config.toml
crop_scale_min = 0.5
loss = "charbonnier"
arch = "unet"
activation = "silu"
blocks_per_level = 3
block = "basic"
attention = true
upsampling = "nearest_conv"
muon_scale = "match_rms_adamw"
lr = 0.0047
momentum = 0.95
Rows from block 9, named by matrix and row number. Rows with one number belong to one channel. Each number is 128 + 32 x the weight over its row's rms, rounded and kept within 0 to 255. All counts start at 0. Numbers have three digits each. After the name is the row's rms in percent of the matrix's.
# convs0: first 3x3 conv (model.mid.2.convs.0.weight, 256x256x3x3), inputs 0-4, a 3x3 kernel for each
# convs1: second 3x3 conv (model.mid.2.convs.1.weight, 256x256x3x3, transposed), outputs 0-4, a 3x3 kernel for each
convs0.131 092:176163147113075130095098095105122101102108143096111099189193244144196115110128133154164185155117130091076099148194157085134122179132130
convs1.131 095:151160174172144139123154165078150148156145131112132142135132074136156121147150197161176160171147136105074132115129156068063079073068121
convs0.132 087:166181144132137084096087130133104124143131123133125113146198121156113114137089081162127139171132059058067157164124131148123078100123100
convs1.132 104:186099108147111118147137114080162138155171132102148133112138135149087103075060081108126107135090143125087077141102146183095092148071114
convs0.133 101:149156130167142132122120145193141140164117135143132165156134166094084167057198135154104153147149118123162095090145098114160132098089131
convs1.133 101:135130138144109129138123144143088083095141117100119111098142162108160115095190127152142200167155200193163163121086111095149118101148096
convs0.134 083:170154144166177144120169151125081081151117121095128136133115096158168167127149153174156144118165112133132125126110143131159133135096109
convs1.134 073:097111098118123112163131117180167158172129133116113098163155128107135171099105124145106123087049116151105112115123150118116181148174195
convs0.135 107:150109152165101182117120131114140141122177126112143111144097114112160164123129114134133110107094154113136134141131121159046232188046161
convs1.135 092:121144091093152103097100092085113063131121121067118103176177179118128139079169113120119130158160213121154182175179132131184181132152160
convs0.136 101:101112133158135194117141077160181148143131159153125115132091137130156145137175124117111140101115108156121116106084192090103148198143141
convs1.136 097:161170108082133119105104115133132093125130126131170174147128150119082099123134057120137137090117126154155103138108154072088193070134133
convs0.137 098:095117141128145147124116190169129124137086073112113145145099127140113143122110094154136147126168133088164158116096118103154124139087108
convs1.137 085:134088116119101078101130118152096130137106077110147089160076085174155117100115074091098150120081081158087066104105113088138185136148162
convs0.138 107:159139157156123102188103086107126126078125136118140104118092121124112119094116121125135113140134142118131135141161129148096098136144174
convs1.138 096:106134109114097129140160149118125127167198143143158128101085060144128098082065054149182135087131065106147096136119124133104139102118151
convs0.139 109:142125109130168132136164118107125122126130144110128122079111117091119098147164202116097102106092159161165137116120105123076069081065073
convs1.139 110:114133157102122121150106090137138150156126126152147122103120164175100141139152115146116109135138197112129205155141142196183100141161129
convs0.140 107:127163158088137103122113161129122095078130116135118155145139129094096129124103080112195163097101132113093144115107147121122158132079087
convs1.140 119:122114172155135144139123154114108124138122137166161131121124106096060058124140118108113079180179176110110171153178128135162163136081064
convs0.141 099:231147132210143085192150112110137138099154118088143120111101163138121130126145109135122169115137127152140143141138178102106117128110164
convs1.141 118:103095117126123057093154114151139139184127129154124120150107083133133160152113095112096136126098096143094051158135103108133100130143152
convs0.142 104:109114109116168126076108078199133105154142106148089120126167134108122111112098163105123155104135162142114136131146181149147129150159157
convs1.142 087:086068124047059099096092121088114084144185126137149122118139104131117109132112078123145167134151197151155189138100120117097155136131133
convs0.143 104:124126135186209175155133121137156156070124158103160128115088110186113132152081127114106111125098100108124125084107085115121154072137116
convs1.143 113:167145140110135133099104150183135103118160096148132088069121127046137100110092119156138116123106147145207213163132116118177144077119103
convs0.144 102:164122166167126128152129126126126129102159190124116177137066091111091085105139127115101125172178138069163136145080089192137155132141079
convs1.144 067:103083135131110133142098113102126168105133113126143127149151096140130109119150068126111127113104143140118080116121096166140136187187178
convs0.145 090:154142122071124116081144142133125105117114131064110120137129128130115149102136139135174180136158133109122115096088102197210124100113124
convs1.145 088:114131085127161109135151105098129133115135136092080116136152143109097102055077090158132128164141135137118122101149161142161117142125110
convs0.146 106:111123111159145142147139102171107138149131132152121144103133136146134127202144163141121101076106121141072101114096149098075072098094069
convs1.146 076:080111112107124104093185120108050077151084080128111117101072116086118124131151083135140170154124147110132129097104095108091091110112136
convs0.147 100:079085142147115142156131115129135122122122142131134164111103171103127095099092128124111111095139221152147112145153088110100189111114114
convs1.147 104:126120146130147119133062073181118095114135098108100090117154199101121183152165084155131110182130130106185137132159197170184117109112105
convs0.148 087:068093128091114126176120168128112121105103117127157153159148145093086091034105172166076090111179143122116152126132100171134148160162141
convs1.148 085:147125144154172156181107116144115124121129144144131148131141194126120145153164111160146133153154125150114163156100181151133145089098109
convs0.149 092:116118144126132124142132107087113105103091133086145133143128179083141073112135090101112103078133090116071150103148113144107140159120137
convs1.149 100:188104116148116125090131134082105126078130132074142129089117124105141085076114102145090117214112121152125138065100122074124096109100081
convs0.150 100:118128128121123108159089138102132132118158133140153136132093110126101103124117112113121128144141149113135132125057091131115169062108113
convs1.150 117:152112082164133147095120155157115119099154154154144130121176162124143159152147114154154158137128170129123185134135126112127121115152123
convs0.151 086:146142161107147144123152131120112088120145151110122092215190225150169102056084070145167062126129095142117077130114110160124121142154129
convs1.151 081:180135120134161141098156117111138154124163165142164148134134147163156173107163127148125115163101087083094046153127101117062052150086086
convs0.152 109:145125145128101120153162171106137095142130110094132105136093141111092117149183166108129146115073142143153132115169112098117138070142169
convs1.152 128:140153165103119118125129145119114097138116130124111128079099179141117138105142130133090089178185153151114140086068085077064081096103129
convs0.153 103:140124047093127123101157135107063089190102127130131120137141122099100114132114131140107154097100140110124148086148171101074092091117158
convs1.153 118:080154161117185139125166154153143133160180182143178129165138128150157127137148112127147145129171192092069118130120127163098140166149141
convs0.154 089:133135144114160144119133148173160097166134089131161106138227172149199104069127115130144094136124047116092136093146120154128136126205067
convs1.154 109:192113102153109108121137152100160157156161130151136134127163156127142161086111133153129103208132107150160137092129120107127104111086105
convs0.155 105:137133176101169162094159131144130189131114109118116111150090130103112099144141129152118113135133121140164116104083101147143159136109064
convs1.155 117:129179120136201177121187130070086103099114164104119126094101130093117130098110079156168112147152149115123089167096145139074119154135126
convs0.156 095:132133176105122151080117132155163114161153145169164075103099158116148118155180140129110159120123128115185168166127111104092113127108086
convs1.156 075:079114126108188155121164176122124066105110032086094063129157073139109080072144046130140152161163183122107107093110118104103135145177111
convs0.157 090:065145123080109133118090154108098138134120145145159126100174138134138151131135155127148124128131122136113146154151142112194198152103115
convs1.157 089:155170133140151093170160118097100110100132133119144152111075112123135139059114125137142171101124138152101143144130149120125124104094101
convs0.158 102:154073111148190196140073087158101102124131139156168131109120127109120078104120127108150142087109122125140140183127075212132171141109155
convs1.158 081:124128074119122086120078134106107133099089091162170134162147120175132127110152162133138184113116078143152107138078107195177155184169135
convs0.159 084:112125104139151125165143064145121126139137156147136125132169167142121216162194220137149109167124191128125089161088138120115121122143151
convs1.159 087:142117081104133117145143088153133075154150111156128137098118107082101132128107097158116094132118083176150135153157172186172192179186171
convs0.160 107:137117158145134103157162130149145124108128056126056084127104107138135119119143095137149142120126159138108102098124103127117103119122136
convs1.160 099:135099080141132119116180166160143108193159123111131095140152143118161183130115148138149145111138129147200145175122117125098131152084155
convs0.161 109:091103142148198140138150080143099171180117180132134141134170143078127138105082176139113139120110100131115137136144179148179157130172157
convs1.161 117:153092116093053121094116113106131124086122114112117133182136138161164120112118125175160193173170165092114164099073102066068038104116092
convs0.162 106:097099115110101141172131148151127126120102154112104130087141129146161140169143159130123129168135145153120165165147129182169164123184190
convs1.162 123:070121104075111131089107127181158124144144120111149117115104113117142126129136103115175170118142147119131137128091105105106115164113105
convs0.163 107:136133138176118093141102095101134089134135100153182112133092093117097133084115194099106091101077108140150138137103121123152113149099102
convs1.163 110:169147139196182159181145091120123178107090095091143126150110149126120125186201168123142155122141091113106110098103127128103087087113087
convs0.164 110:181153124105140114111096103147147144170141138093117094168165151156107160174137116123121160126152158144130144135118109179125097077083046
convs1.164 114:214178159163151146076112115122112157111106143115094147152113137140112142145064102112116089156157158091123130106099131180161089113093095
convs0.165 108:145121093142121132130082108170157154128142154123132130098075135133112217136126182083086111108129105182199204131154132114125140096132120
convs1.165 107:099141126116172147132098074173166128134116148167117132139109128103138088176215123094050085172081168115106140130094147128121061137176136
convs0.166 107:106114074191120162126127136128081120140132062122121110140139090122121107129149134133143141144117135168145134113118178178174106152100151
convs1.166 095:131124113149181178131145160212202136187178158158173185196096157144117124153169132119121081167159174151150172090144094163180151122106146
convs0.167 104:129097090149127187174138122123086065139068124048051115113124126158133134144106125127134116130180129118155129130163139177247175145076085
convs1.167 106:169106127098099110134138131112122092164167114114168161053078086091090129145116112077095121131145185122090083102159115154140176125112150
convs0.168 103:126099132151071155176147132098131160145089111150111124149149088125112098136129130155105117148124115130117106180112150075102115134066138
convs1.168 101:083125094100087097054068149114120117157167092164117081093079044083089129106130125133156088168191120192145128093171111097167153087104141
convs0.169 101:189239165187181204215157139127113143111085155078078092117118116133110085086126116150127140138134138128127146083089112208152102180136161
convs1.169 111:115133112070140144070100102160116113107125167127168151134191137119176107092120098133100110187162180137180156113102124079087132093121178
convs0.170 099:113066071094088131213118180157128142101144081120174209147149143125101074086118115119133114132145173103122184189159095153178102159107144
convs1.170 111:111102090123136119162146144088125113148138131112152117119149144149152144153136144108122089117092129127124189166108142217160140165117076
convs0.171 100:089156107144109127101144126114111131158084088118142152117170108120120156143120133096134158112140126105117108123124200103087132167063131
convs1.171 096:101142094102152078081117082102150109074131093119165135112103197162132158112125119131083120086137092123135116101119106148063146111128097
convs0.172 102:164123103196187150196167120093088073107091118113100097150150135133132103149135140129118153158140146119111135097077102077138178081133065
convs1.172 113:125106119113120149145163102205173113202176127171157183112110122076130149162151116079105101151143197071089137170126068168126133175143132
convs0.173 097:092084090066118109077165122103137082104110111102157104159188184132186199155102176174179147127098109135122148174131098151069115201137136
convs1.173 084:116133140119135135105156134077133077057107073066069126149132106085129090085081114124137164135053149114075137105103073113114076130082142
convs0.174 096:144139152138167116105143093165196178145114121110103100121129098137133106122146140112123135133105131143123157134153128136081154078074172
convs1.174 097:093117148173140128176155096163134102139112105125125140131123114136126133136137113116113112099082156150115127157183152182185137162143183
convs0.175 084:096101085114130098114126089109125138185139133186150157126162143147194226144089190141114124141095074122089097132125135142171156131113143
convs1.175 087:145158125092122145143125135099147148113135148142142119158139158147140142176163158224138054194130073167138085159154132151121107172127182
convs0.176 101:125169182192169148151130129170144138129125105143098131137119138155139125075135113142114107141124093079074099190182164129101056103139136
convs1.176 125:090115127113143126069108108151159154099108097123145116184170195142129122117115147159140093159219159124157141131133169150138145133163189
convs0.177 106:141092128089073088140090140122142161138119106144093140103095122127095124148133162137116130168145134148114140097154195104095090113109077
convs1.177 125:126160180132152166119177147119098105161124150130140204098132113105163141122176151108145157121132150126135160152169148147174168172177170
convs0.178 090:111161120088094166135113128129148064196152097140177173115179075146148143131082073179121116153166102089085147095063164078102136121094121
convs1.178 091:164139148118123133110127122112188156144183114138196154090091030078124094107151112126111117077109133139083070124149168092076115138125135
convs0.179 083:124071093149133115139165139123132127105141170125150213229246152201190146098181118148138134110138132117116097151101136115136105172158139
convs1.179 089:148120090081133121090092109105108157098165183129152165158104188120138137144126100191080102151101066090165086165120105141101098165095133
convs0.180 101:186219195208174128130144063160154135148141092159114125106142084130154113133120117148148134176127138138102118141134137129115116126148059
convs1.180 112:098093115129134119127084155130137099146174173150150158248164159204170180155123129126104138153118147115170166089130178121152134171102139
convs0.181 100:123159127208189182140144158171138139161142135163154137128125097118129115072127112144100131108147143098141138117119180191136197156082135
convs1.181 128:080127144138169179084154162143122160112110146111133158118118181131136144087080090140125124171153159084104111126078123117096128109087071
convs0.182 098:161145143084121141160138150137057103085177156133119178175108106133147114114083153133124129150123116097105148176218217111132165143089163
convs1.182 107:144112089133108132171132158133108150131146159175168162099129195180087098124063056086135073140139101102159093103141175090120136131092105
convs0.183 115:112104200147139152217174137139083105126079118092082138149145134157114147134116110126128120128139126117105102073086105138120069148174144
convs1.183 084:105107089103125095117178134114181175149192187191176158096079114077116120091114147130127083143122109180174143089149152118145108167146127
convs0.184 092:171142185155133139155153122121135101125099125120102109132134145224244129208254139117137089180144151137094105097116141118118127116095126
convs1.184 080:099119121073112150098117140100120170134116123127124082147125154143142148151097147135100070087097075144144102164125112177086079190104161
convs0.185 085:175121160161149105132121150132104176145084180176093157156176120135131161119077060197099094184103101173097100104090104101104124102128107
convs1.185 089:158124144132125134108122149053097167098137197124159149129129150081117141090085125157116108181134128125133090139138127118096102116084134
convs0.186 094:125124109125086067126087106148104140185180136166130121129103107127128119157104129108125148141137115166138126094063145143154158162129119
convs1.186 129:102145074171142057157108120103120149072140148131179160172121125140101151128132130102128145141169132142149071148146091190100128173120149
convs0.187 105:169137138131150177101125080090146158109087100188132142107132107135133143158137096138101095096124153141097137103138208088140152104198098
convs1.187 102:077142103097092119071097142161148174153107119136123135146075132161131116109151176120173119144171131154126087139136083108115107100095161
convs0.188 108:059093068059160158112141121136158133156117121105123099125115114142114141121122123131141116129119125119103087128205142138215218144157111
convs1.188 094:085084098054096116150163159095093053136135101103146128130081094129111108112073069080099136121094127136124135137090072106062100143111125
convs0.189 099:182161148138110114062041060154177137174170139087148149102141115067116119112096102103118143098122164116111132057091109099125109106095094
convs1.189 100:176188146165181162125163168138115125130112126139123142172152138155157139158152118159159146188202171203207196080081071066081089051092096
convs0.190 110:117104040102106074105133034153139064076159100121195092166100148150137104112157123131132143149113129138131135109069060115036103092117166
convs1.190 093:113091146138114124162162157115114111144161109132121100150087157159111106192180142139135092150140081132157126145165147157153155138155141
convs0.191 105:126086094171102107138110172121093099169143155096138140192187137152115064137156120094147132078082129112122139190131091132164169078086150
convs1.191 110:210131190110070082146145143144158124110162123137163131052087064106123093120083076164156144167144144114064092080113083112121119159091110
convs0.192 108:111156126155185182153172185058057137076136190123106183147163173124124102113135118135132099093087072130126134112115145127116151144128132
convs1.192 106:142114144130097140133171172129131119129119164113141176150081072132110113142131118122118145128151173125110131115096104113121163118120084