From a checkpoint of a small image colorization model: arch unet, 101725 training examples.
Rows from block 9, named by matrix and row number. Rows with one number belong to one channel. Each number is 128 + 32 x the weight over its row's rms, rounded and kept within 0 to 255. All counts start at 0. Numbers have three digits each. After the name is the row's rms in percent of the matrix's.
# convs0: first 3x3 conv (model.mid.2.convs.0.weight, 256x256x3x3), inputs 45-49, a 3x3 kernel for each
# convs1: second 3x3 conv (model.mid.2.convs.1.weight, 256x256x3x3, transposed), outputs 45-49, a 3x3 kernel for each
convs0.190 110:163086099191080150113068119133101092133104123175154133163137097113168108099113171204120159142122115155068134129129144093127124130139136
convs1.190 093:129111113134199144131137118134147174120128207137114171167123162161119163149103116090158166085177109176200102092108104130153153124110090
convs0.191 105:254255129160171090098055069164163176136146159124094138141152092109119167125099107144124116125158140138154116111103134120107100157157181
convs1.191 110:105081094129113133122102051133138157121121120108122150168094115125110082161142140127197142112120134107122159207167132096089131137134113
convs0.192 108:115203103131080103087131130165188182155166134135122160112097156138138135130142110136131105150137158117112140091118137138119136183097119
convs1.192 106:190157164159140135159124083170214180148132123188171127159130108106124150101162158157188150190128125138154156129132133080123128147148129
convs0.193 093:157207199075216138122216150125123145125176160127161170099106147116146142150156141104117102117138108087150126153143088127112116168147134
convs1.193 073:078036074060087112067045079125125133131163140058075158104112157128075148158106130063106111090096125034078143162152095186149154157131132
convs0.194 113:144139113096130113131140149124125114135127145134135171166149147150132139159193090167090088143083183081168134124146166116108156143111154
convs1.194 084:156137162139106147129159125122093135139100100079058098183150194159099102130128137113147158091170086142117099095123083065142108124105182
convs0.195 092:154121133160183252215184036146148096118147145129120117125144123089156137112155157133128170066134124111100125117151109148118097140138106
convs1.195 077:117045074075053180076127130167139104209137068134138131098178166103128093116054106128162108142139080134176166124191141111188127132130083
convs0.196 109:089075144165108157104079151157082099161099077153123121081096124088148135138202125099088210147126106138101130153101124167120131126081128
convs1.196 102:096159161082117151090175159099143086123153074122134146137113077111148136114138164134123122121161122099104150065084093103136071132070071
convs0.197 108:241095108157127134032129158169153130180150156102109149174149099095127089120129152165109119137122176094135130096129163170106181125105163
convs1.197 124:102085068075127052070156136140129141136103152209180195123124142109137096131120136073104132124105101119122097094125130128164146169081113
convs0.198 109:215155130202103175143051096104126123125116145147128146145092159157085158113113129137128125096080119089108101117143131141148125146121133
convs1.198 120:125194094124175109120188064133150162141150110128187132152096166178133145167141170178154169212125128162152118162119129152134164165154146
convs0.199 080:137165201120077133079132139111119121142147120121140165082098072061078089076107088145102120132095133121136129115117124134123129113128155
convs1.199 072:116124110128181157096133119137124116106090139091086148139108086122067079086064101108154152095128127125117127134144118144150163129131157
convs0.200 087:141215022166171086131204085177133119161152092151134132125125104101122135121155134104121138132120126169113095102152161098132114114146132
convs1.200 079:087111122128117180159085148154141129178142120177111108123135118118137046135150081155105143170110141187079154130151149126120141101069079
convs0.201 111:122111132052079039079158163126151138125109135127108111148124054076143129130152179172105174155103130138094200117098128166123158116098149
convs1.201 089:151119099128170159078126139175191096127156127133178158133110083132104083188137121131124101108095105087092084150180148082131171114123130
convs0.202 084:073125184057106158060072216160106115157144150170129170129169130094097139105091111177146112152140165114107197095183148160133146119140152
convs1.202 092:127178085148170092159150078157136115175186109150100136120091165103084170127099103121074139142132137168130109140127156088127087079098099
convs0.203 103:115170229215142192186120158117127107126171102143168146113090112141121137105150115137119084141126121090197048113102164109099127117084144
convs1.203 068:092077114083099132077065122169126104117088117104088131154146153108072113139124149123106134100091138055118161187195092144127105137127069
convs0.204 096:030084166057124164064123075135117098118139140168134199083116132172127117160104136169153108154156123122116107144117090161159109145166088
convs1.204 102:098143028142147050149128090123060189165130111112151110133163141102143157108112183110106162096096137126137172131091118109061165103097136
convs0.205 105:140136122166157205101142150137149126130114111157134136092155117152140163143092130143152153162144152172146070129143110123115065146090114
convs1.205 114:094118098069099062065072163143154109163137126149134140119116089121125117098105137151160158168147151119158120149155143136175186123148157
convs0.206 080:116131113145157161182183159085067084100104122158099070120119155103142144083145150129149153129112150126139137134139131118110125127083108
convs1.206 069:081113158084143167150085108103103125083091104067081081148111092152081094128124071133141163120125165135101147148164125143152147128111149
convs0.207 100:023048083211074053232255222121100132142140159095138086145137135142138098127125130108153156093153100098115083135115126096103112075154157
convs1.207 103:113100137116108147150125114063089149082069099106171216214184114153152131143117148174153139204131171150122107138138150180137156129091141
convs0.208 109:105123085064116148147159119126155178119128140127106120142088124154080109141129122129091102150100154180090151075101152096103151144050135
convs1.208 072:071102142103101147086119134129149111118149101131152081101119114104152134100153127097100105117100121099095119123139153109179147136166157
convs0.209 109:118081129011057186079125206152167151128126163143136138135135098137128138114123152164137134063090111049093138130111112148137094166142096
convs1.209 114:070107072075134107130129115190155174151132155158184156135140125136136143130165093184151178142150198167129123136146098162172145170098110
convs0.210 100:222138131171150153110150198126102125119125140137115130119120115156148132151116094074096143158034119117115137086165145154138150122180124
convs1.210 108:093112129096136132110164123113091092136137078178130144192156168168157151185170141142124106148156106095127100094102134122100108191148142
convs0.211 110:087141104067191118201130092113133139100114115129125116127129093106149116093143110109072117148137132165152143102081127086094091126086137
convs1.211 112:155127120149100084166129128174134197103145135115154119155169148178159124169138139081108104098135111076144122154186130134141109079086070
convs0.212 103:149114100103131147127165154099113121135129116137108115138131115162113122125120161164118113148129150144177107110116156110131148115145066
convs1.212 097:131148177061114117095112081106077111106150163131143162130106091157112086150105076146126093147142120121096113073084073092124089056124113
convs0.213 094:105054054255255201124149188140149157133150111150104135147117103149143156083112115119104088212138137127126113135153165137132161133102130
convs1.213 095:083072113088074137158144134121166159085078116083123108137114061096061086147141155104096149154076157143137158162159167136122118120125143
convs0.214 104:102156150076112151178173170124131143167127157149142151106111125105169125105129128134126107137200092113119122175134046176123063171132111
convs1.214 111:161173086147146108136157106117078176145085148109121151120157134153152133153118149141107085166139148099111139147070102126107159104142133
convs0.215 092:075111169255167188120179220138131116133127125126125122172158111156156172141122173160148104076139129099096122147118123111101097084103073
convs1.215 088:142171172131172167151090156109123144100066110126143134162105098154128129168188178112127124108061063168124095107179148125111146122120139
convs0.216 113:060153067120105084130164073126134166143111128122109137121104087101125155105125115082133129074147130165218167161130128123103094116113088
convs1.216 081:135111130180120151157124138075055133175141180202154168113111114130127132140124121156087068174116098155142125136132180135102124161190156
convs0.217 086:180167079186167089155222133099140170169158166131171114159174125109125134129142188125065117147106134169099156133091119166093146091104142
convs1.217 076:125118117136109126148111141143100103151120152149116096119144115159157108132172076088128158112086127157107113124115101125138097131136093
convs0.218 099:109104092042134145077072088094109113132144097130134116106216187145142148151153143155130127125130109199171142126111058088117128118087054
convs1.218 110:180176171144181173156191177099085102121088120145154141120117155072051094087084133103082099111145132192200165132114104107143154129137157
convs0.219 102:184122184118133213156187239123110105120124136135126108097130100129158085177154114146131055126111097209173118096105126116108102106124125
convs1.219 108:146139127129116105099091154054099164063158173113183164124126120110121129069123122130079090131114115112143094092149152089166195141214197
convs0.220 111:089070144062153135156115098158150134152138107107110137156124111164141129118111141137122192142176132177142109196160126122117113141114132
convs1.220 096:178112123210153157151136168165152122184168123144144120158175140145215150112206192184145127130105124088081120090050084079075106117107118
convs0.221 093:159214175162138158127131177145108099145170120140192112141165148074141138123176129148146132155173149121148096109105109141073090089093092
convs1.221 066:145162136137120171155084110131148129103157188098103185140072105075048038094047058131138144120122129139092161109142133139150161106126106
convs0.222 102:147109150161152173194167174114118118102140151135109121176094125161121080133155140083130141109113111053117140178114107127151141104123123
convs1.222 112:153171089106103134054027058128153128113100126121092125161126157129108111156126132156151181175150164148117148122131139156181179187142165
convs0.223 104:028081066163190209080139065106101119123130146114142145118089108132138106134091094119126188089116147082126093117116155117136168121119156
convs1.223 112:202177186154117144182133116149156152149125187192127178150165175152134138128105109176131133080095145111144093124149095150137108134189129
convs0.224 103:122136130088075139097088109110126115108095125149137135107112117085103100093138128067143145092151120116079125138119098187122120183126089
convs1.224 095:170125138178105122142090083138158107217157125192181154112127139164112154170138088097108126105046146122131143159102056177154087182111113
convs0.225 112:000153242071155107112127028144145135139137145135165146121127149129085082168172176093113134140141173153183127221095058174143143191133098
convs1.225 085:165103147061058141108104108183170200128135073156181132113164095141122117160167232147126087121071102171181101133089079148158116187154108
convs0.226 103:049123233191171114169144156134121132145145171161137151084072119132115127130136154099127105158082121115121148134116146112139202093124184
convs1.226 113:171179187161160182165139160141146148132104123170191194151120123152153155144120164140109107172171125112132127106098173127120153140127120
convs0.227 096:144137168108099155139122134105138126128118140102119137138091104116134136142121101133152101150170160121160123111144124125142083116111087
convs1.227 127:103129127090117146120091078174135124143117132140115140110113131108095120112113127104071106102110090095158110195150159184125154104121130
convs0.228 089:205117119180117077220187054144133132131153158133136129127145169108126131156153127149197125179132143166158144156143173141173163130153130
convs1.228 081:156081089141071140166087145129118169167111142114093080157180107137160098117133137128097151128110143152153108101139178124103137156127127
convs0.229 100:113111135166123165184123161114158135101129158124136143124138109126095116132107106181105132171109102119086116119079138102061173086075163
convs1.229 110:090096085107128118104116109131123115123153156112098163162142191170102176167104152030073119108108144065086076099129089136137072118121115
convs0.230 098:000000097185115089150135157084116131103126149110071116113091120171165113186177127138155148118130084156125179123136118101125116135108124
convs1.230 103:132154092104101106155120160155142136162098106094137148154070103114041055133110139090105110146089079109113139164102139150139179171151173
convs0.231 087:160168118128151163118045156118116098108127091162142123163142122133112096158169097111135125130092115132130156081091120071100145100121133
convs1.231 079:090091156107096160122107143118088094162125110114070096168141105170139048148125095122126145134093123146097121144148116126140125125101103
convs0.232 098:162166146114022063168129130109086094109119101122153138126082150158151124132130139151154133177129125124095102142140088181134141126102141
convs1.232 128:113102138099135151105102093129088141121149136092114037138112126169119117130159150096113114115172100082133131128116104123166152093126136
convs0.233 101:093153158163093113138111141130090124145105118121119136120131153094110131085074088089113107088126130144116099111099150163155175188166136
convs1.233 102:152123120111134143130102083112092127167103127162116143111091085074112109073129172143166164111164113146160123115124165161157156188133137
convs0.234 099:153145144136155170104034125140108124145142145139114124184094145164109124132101154131101102107112077182117132138153107090132128126090147
convs1.234 115:133114139104136115103121101136107092140120089136138104121125114135168140123167197135109108156101124139113082090146133072088130133121135
convs0.235 109:161129170176114129110137178116112135132128142119131139104109117190154130142116066093116124112122102107145141119075099127116117142146127
convs1.235 084:140120116124139163161160137176160126082064089068094091140132173164145122110183154138180097157126103158151177139140120091096111139154133
convs0.236 108:140188044213088090068048218174132146171156148214142205148124136119124108105126154119156097101174158075140148113089155157109145115154138
convs1.236 108:157148122139147072136142100103136119191116153222180176163177152133141138147165131138075113112089127108018074069075089187108108152111116
convs0.237 098:128124123193174139096038194152167153127139156115103148116138117126117098153147112135166128199126089149143158137147164159157155153155131
convs1.237 089:114149104117140159113111128144108160182097068140108106127102097128097110147118164071090090079084081064098089147134066183151159105139099
convs0.238 104:102196019072057106106157148151141132152141130123106149177152128168181142160115132104094109123088196167120166100159151098136107144155131
convs1.238 115:139122141142144167130155166130165117122136117149165162110119124096129133094129136134106103100093120104171201177137138126113132118102050
convs0.239 103:125118122101110138165163144138131126117117091092119113117082128115110149141106139113111130131105058130160141093147165133103048032103087
convs1.239 107:132154154125133205137146143112146172124099145144125173109144112140136158075064097065109113184151095112123100192141130160166100118159161
convs0.240 103:070083087116130174105095111129150146119118102121148148140122095149144139114109139099127135075101035086090121118125116091113115133117088
convs1.240 122:159118122115062079075102161118114134157152117186186144108120102115165115092123102101114133143114124138126099093143107135203136143157141
convs0.241 097:077068069110113100114109051166138138137098107162116156102127137141110111111093072135114108129092137134140146107137178097107108114111159
convs1.241 088:110097100119077079078089102191132101141128121139154183143139153169173182130136157097124059135147117133145184157148103166189163174174177
convs0.242 107:125090112133191100106136124124151151109157148151208166149119148138081132096140112174131120138094163183115098144071093167155161155155199
convs1.242 091:100115160112153123115093045140168108119107102181184132087105129081101105109101134174199169126166121165105100142152089168153129165095155
convs0.243 088:114200187079196157113154097107127124097122145103114139128159159152134131154166132145143165106116173130140181192127129168160123164155130
convs1.243 091:159134076104085107103110084147138144151155082129104103121148157092086180088100183109149174103102138137131143125126172108136114108095078
convs0.244 088:041136157053127129089140093143132117151146111108155095100091087148122133169085108109158099138136150130111092165134106167156115123100111
convs1.244 080:128099148091162175106119152149176139119145163119103120122092113153137123144097131108131157139143135128113175124180080099152103070134100
convs0.245 100:176092144194139183169140173119156162123149125140150136098112080088147131135140075145179162101135114078167099189140170182127098170130114
convs1.245 111:151096117132103145113130131132150122160158125171159126107102109104127149137140152128099118146112143132136145068093034057108028120109064
convs0.246 079:199148136198189172138111108119077095117093101158100119120117170148101125099090095136127117112093134112109146104072141134108139171141132
convs1.246 076:085115145111099136158049122144132138159087121127096105164125117139154094151155109112105144128101161134097133099164101129147135112124112
convs0.247 095:099124126093151124147148188115176108107143110126154129088149131169151123136100124178073193139089129078105112126115109076151093139108132
convs1.247 129:112151175117160215089087132105084099188116134167120174157135153156111139122071130122112155127087148095077135148113094139126100086117113
convs0.248 111:062212218168145107080106096111113141120145123146161148162117069158136066147145117089113121164140097136107108113142163129168153134162134
convs1.248 117:165177114142096088207179168116142172146148133110150141156195140116142140198199187136110099095105163136105119052088123112132156114123140
convs0.249 105:142200146164144174145140164131134138099117095121110139112106086123094074140122108134184153149129159143092126164127123176146131126135101
convs1.249 107:126144120147111129194104078170132092123100112164135132170184178130145123164138107166191125146162099132145126166115107140137148131127165
convs0.250 114:116110109104139071191108075139144152133149172133132143141166140135159179115128130136094108143121111144179122116109137154098145160125156
convs1.250 089:119168145145135130141160165127172150129152162125110113101105118137101059123083113135129082162115134104095118081146159063069107109149140
convs0.251 082:189251223117154172093136126147121146156116150182157134174156108135123108152189170134142196165123128154179171149138174133140139183144154
convs1.251 071:066105097095161176062086106141146098131150129083045089137088130111057074095072085152143150121138102064100113107142126130130137109101140
convs0.252 107:160106126166174095090074167161155173159101113131130116115132144171158129145155115153116173126105118139143101169159158167135140116144140
convs1.252 104:110135101158147120112129131153161174116146129111112120109057098131128162122131137191147154212167150154172146096137158124128159152108117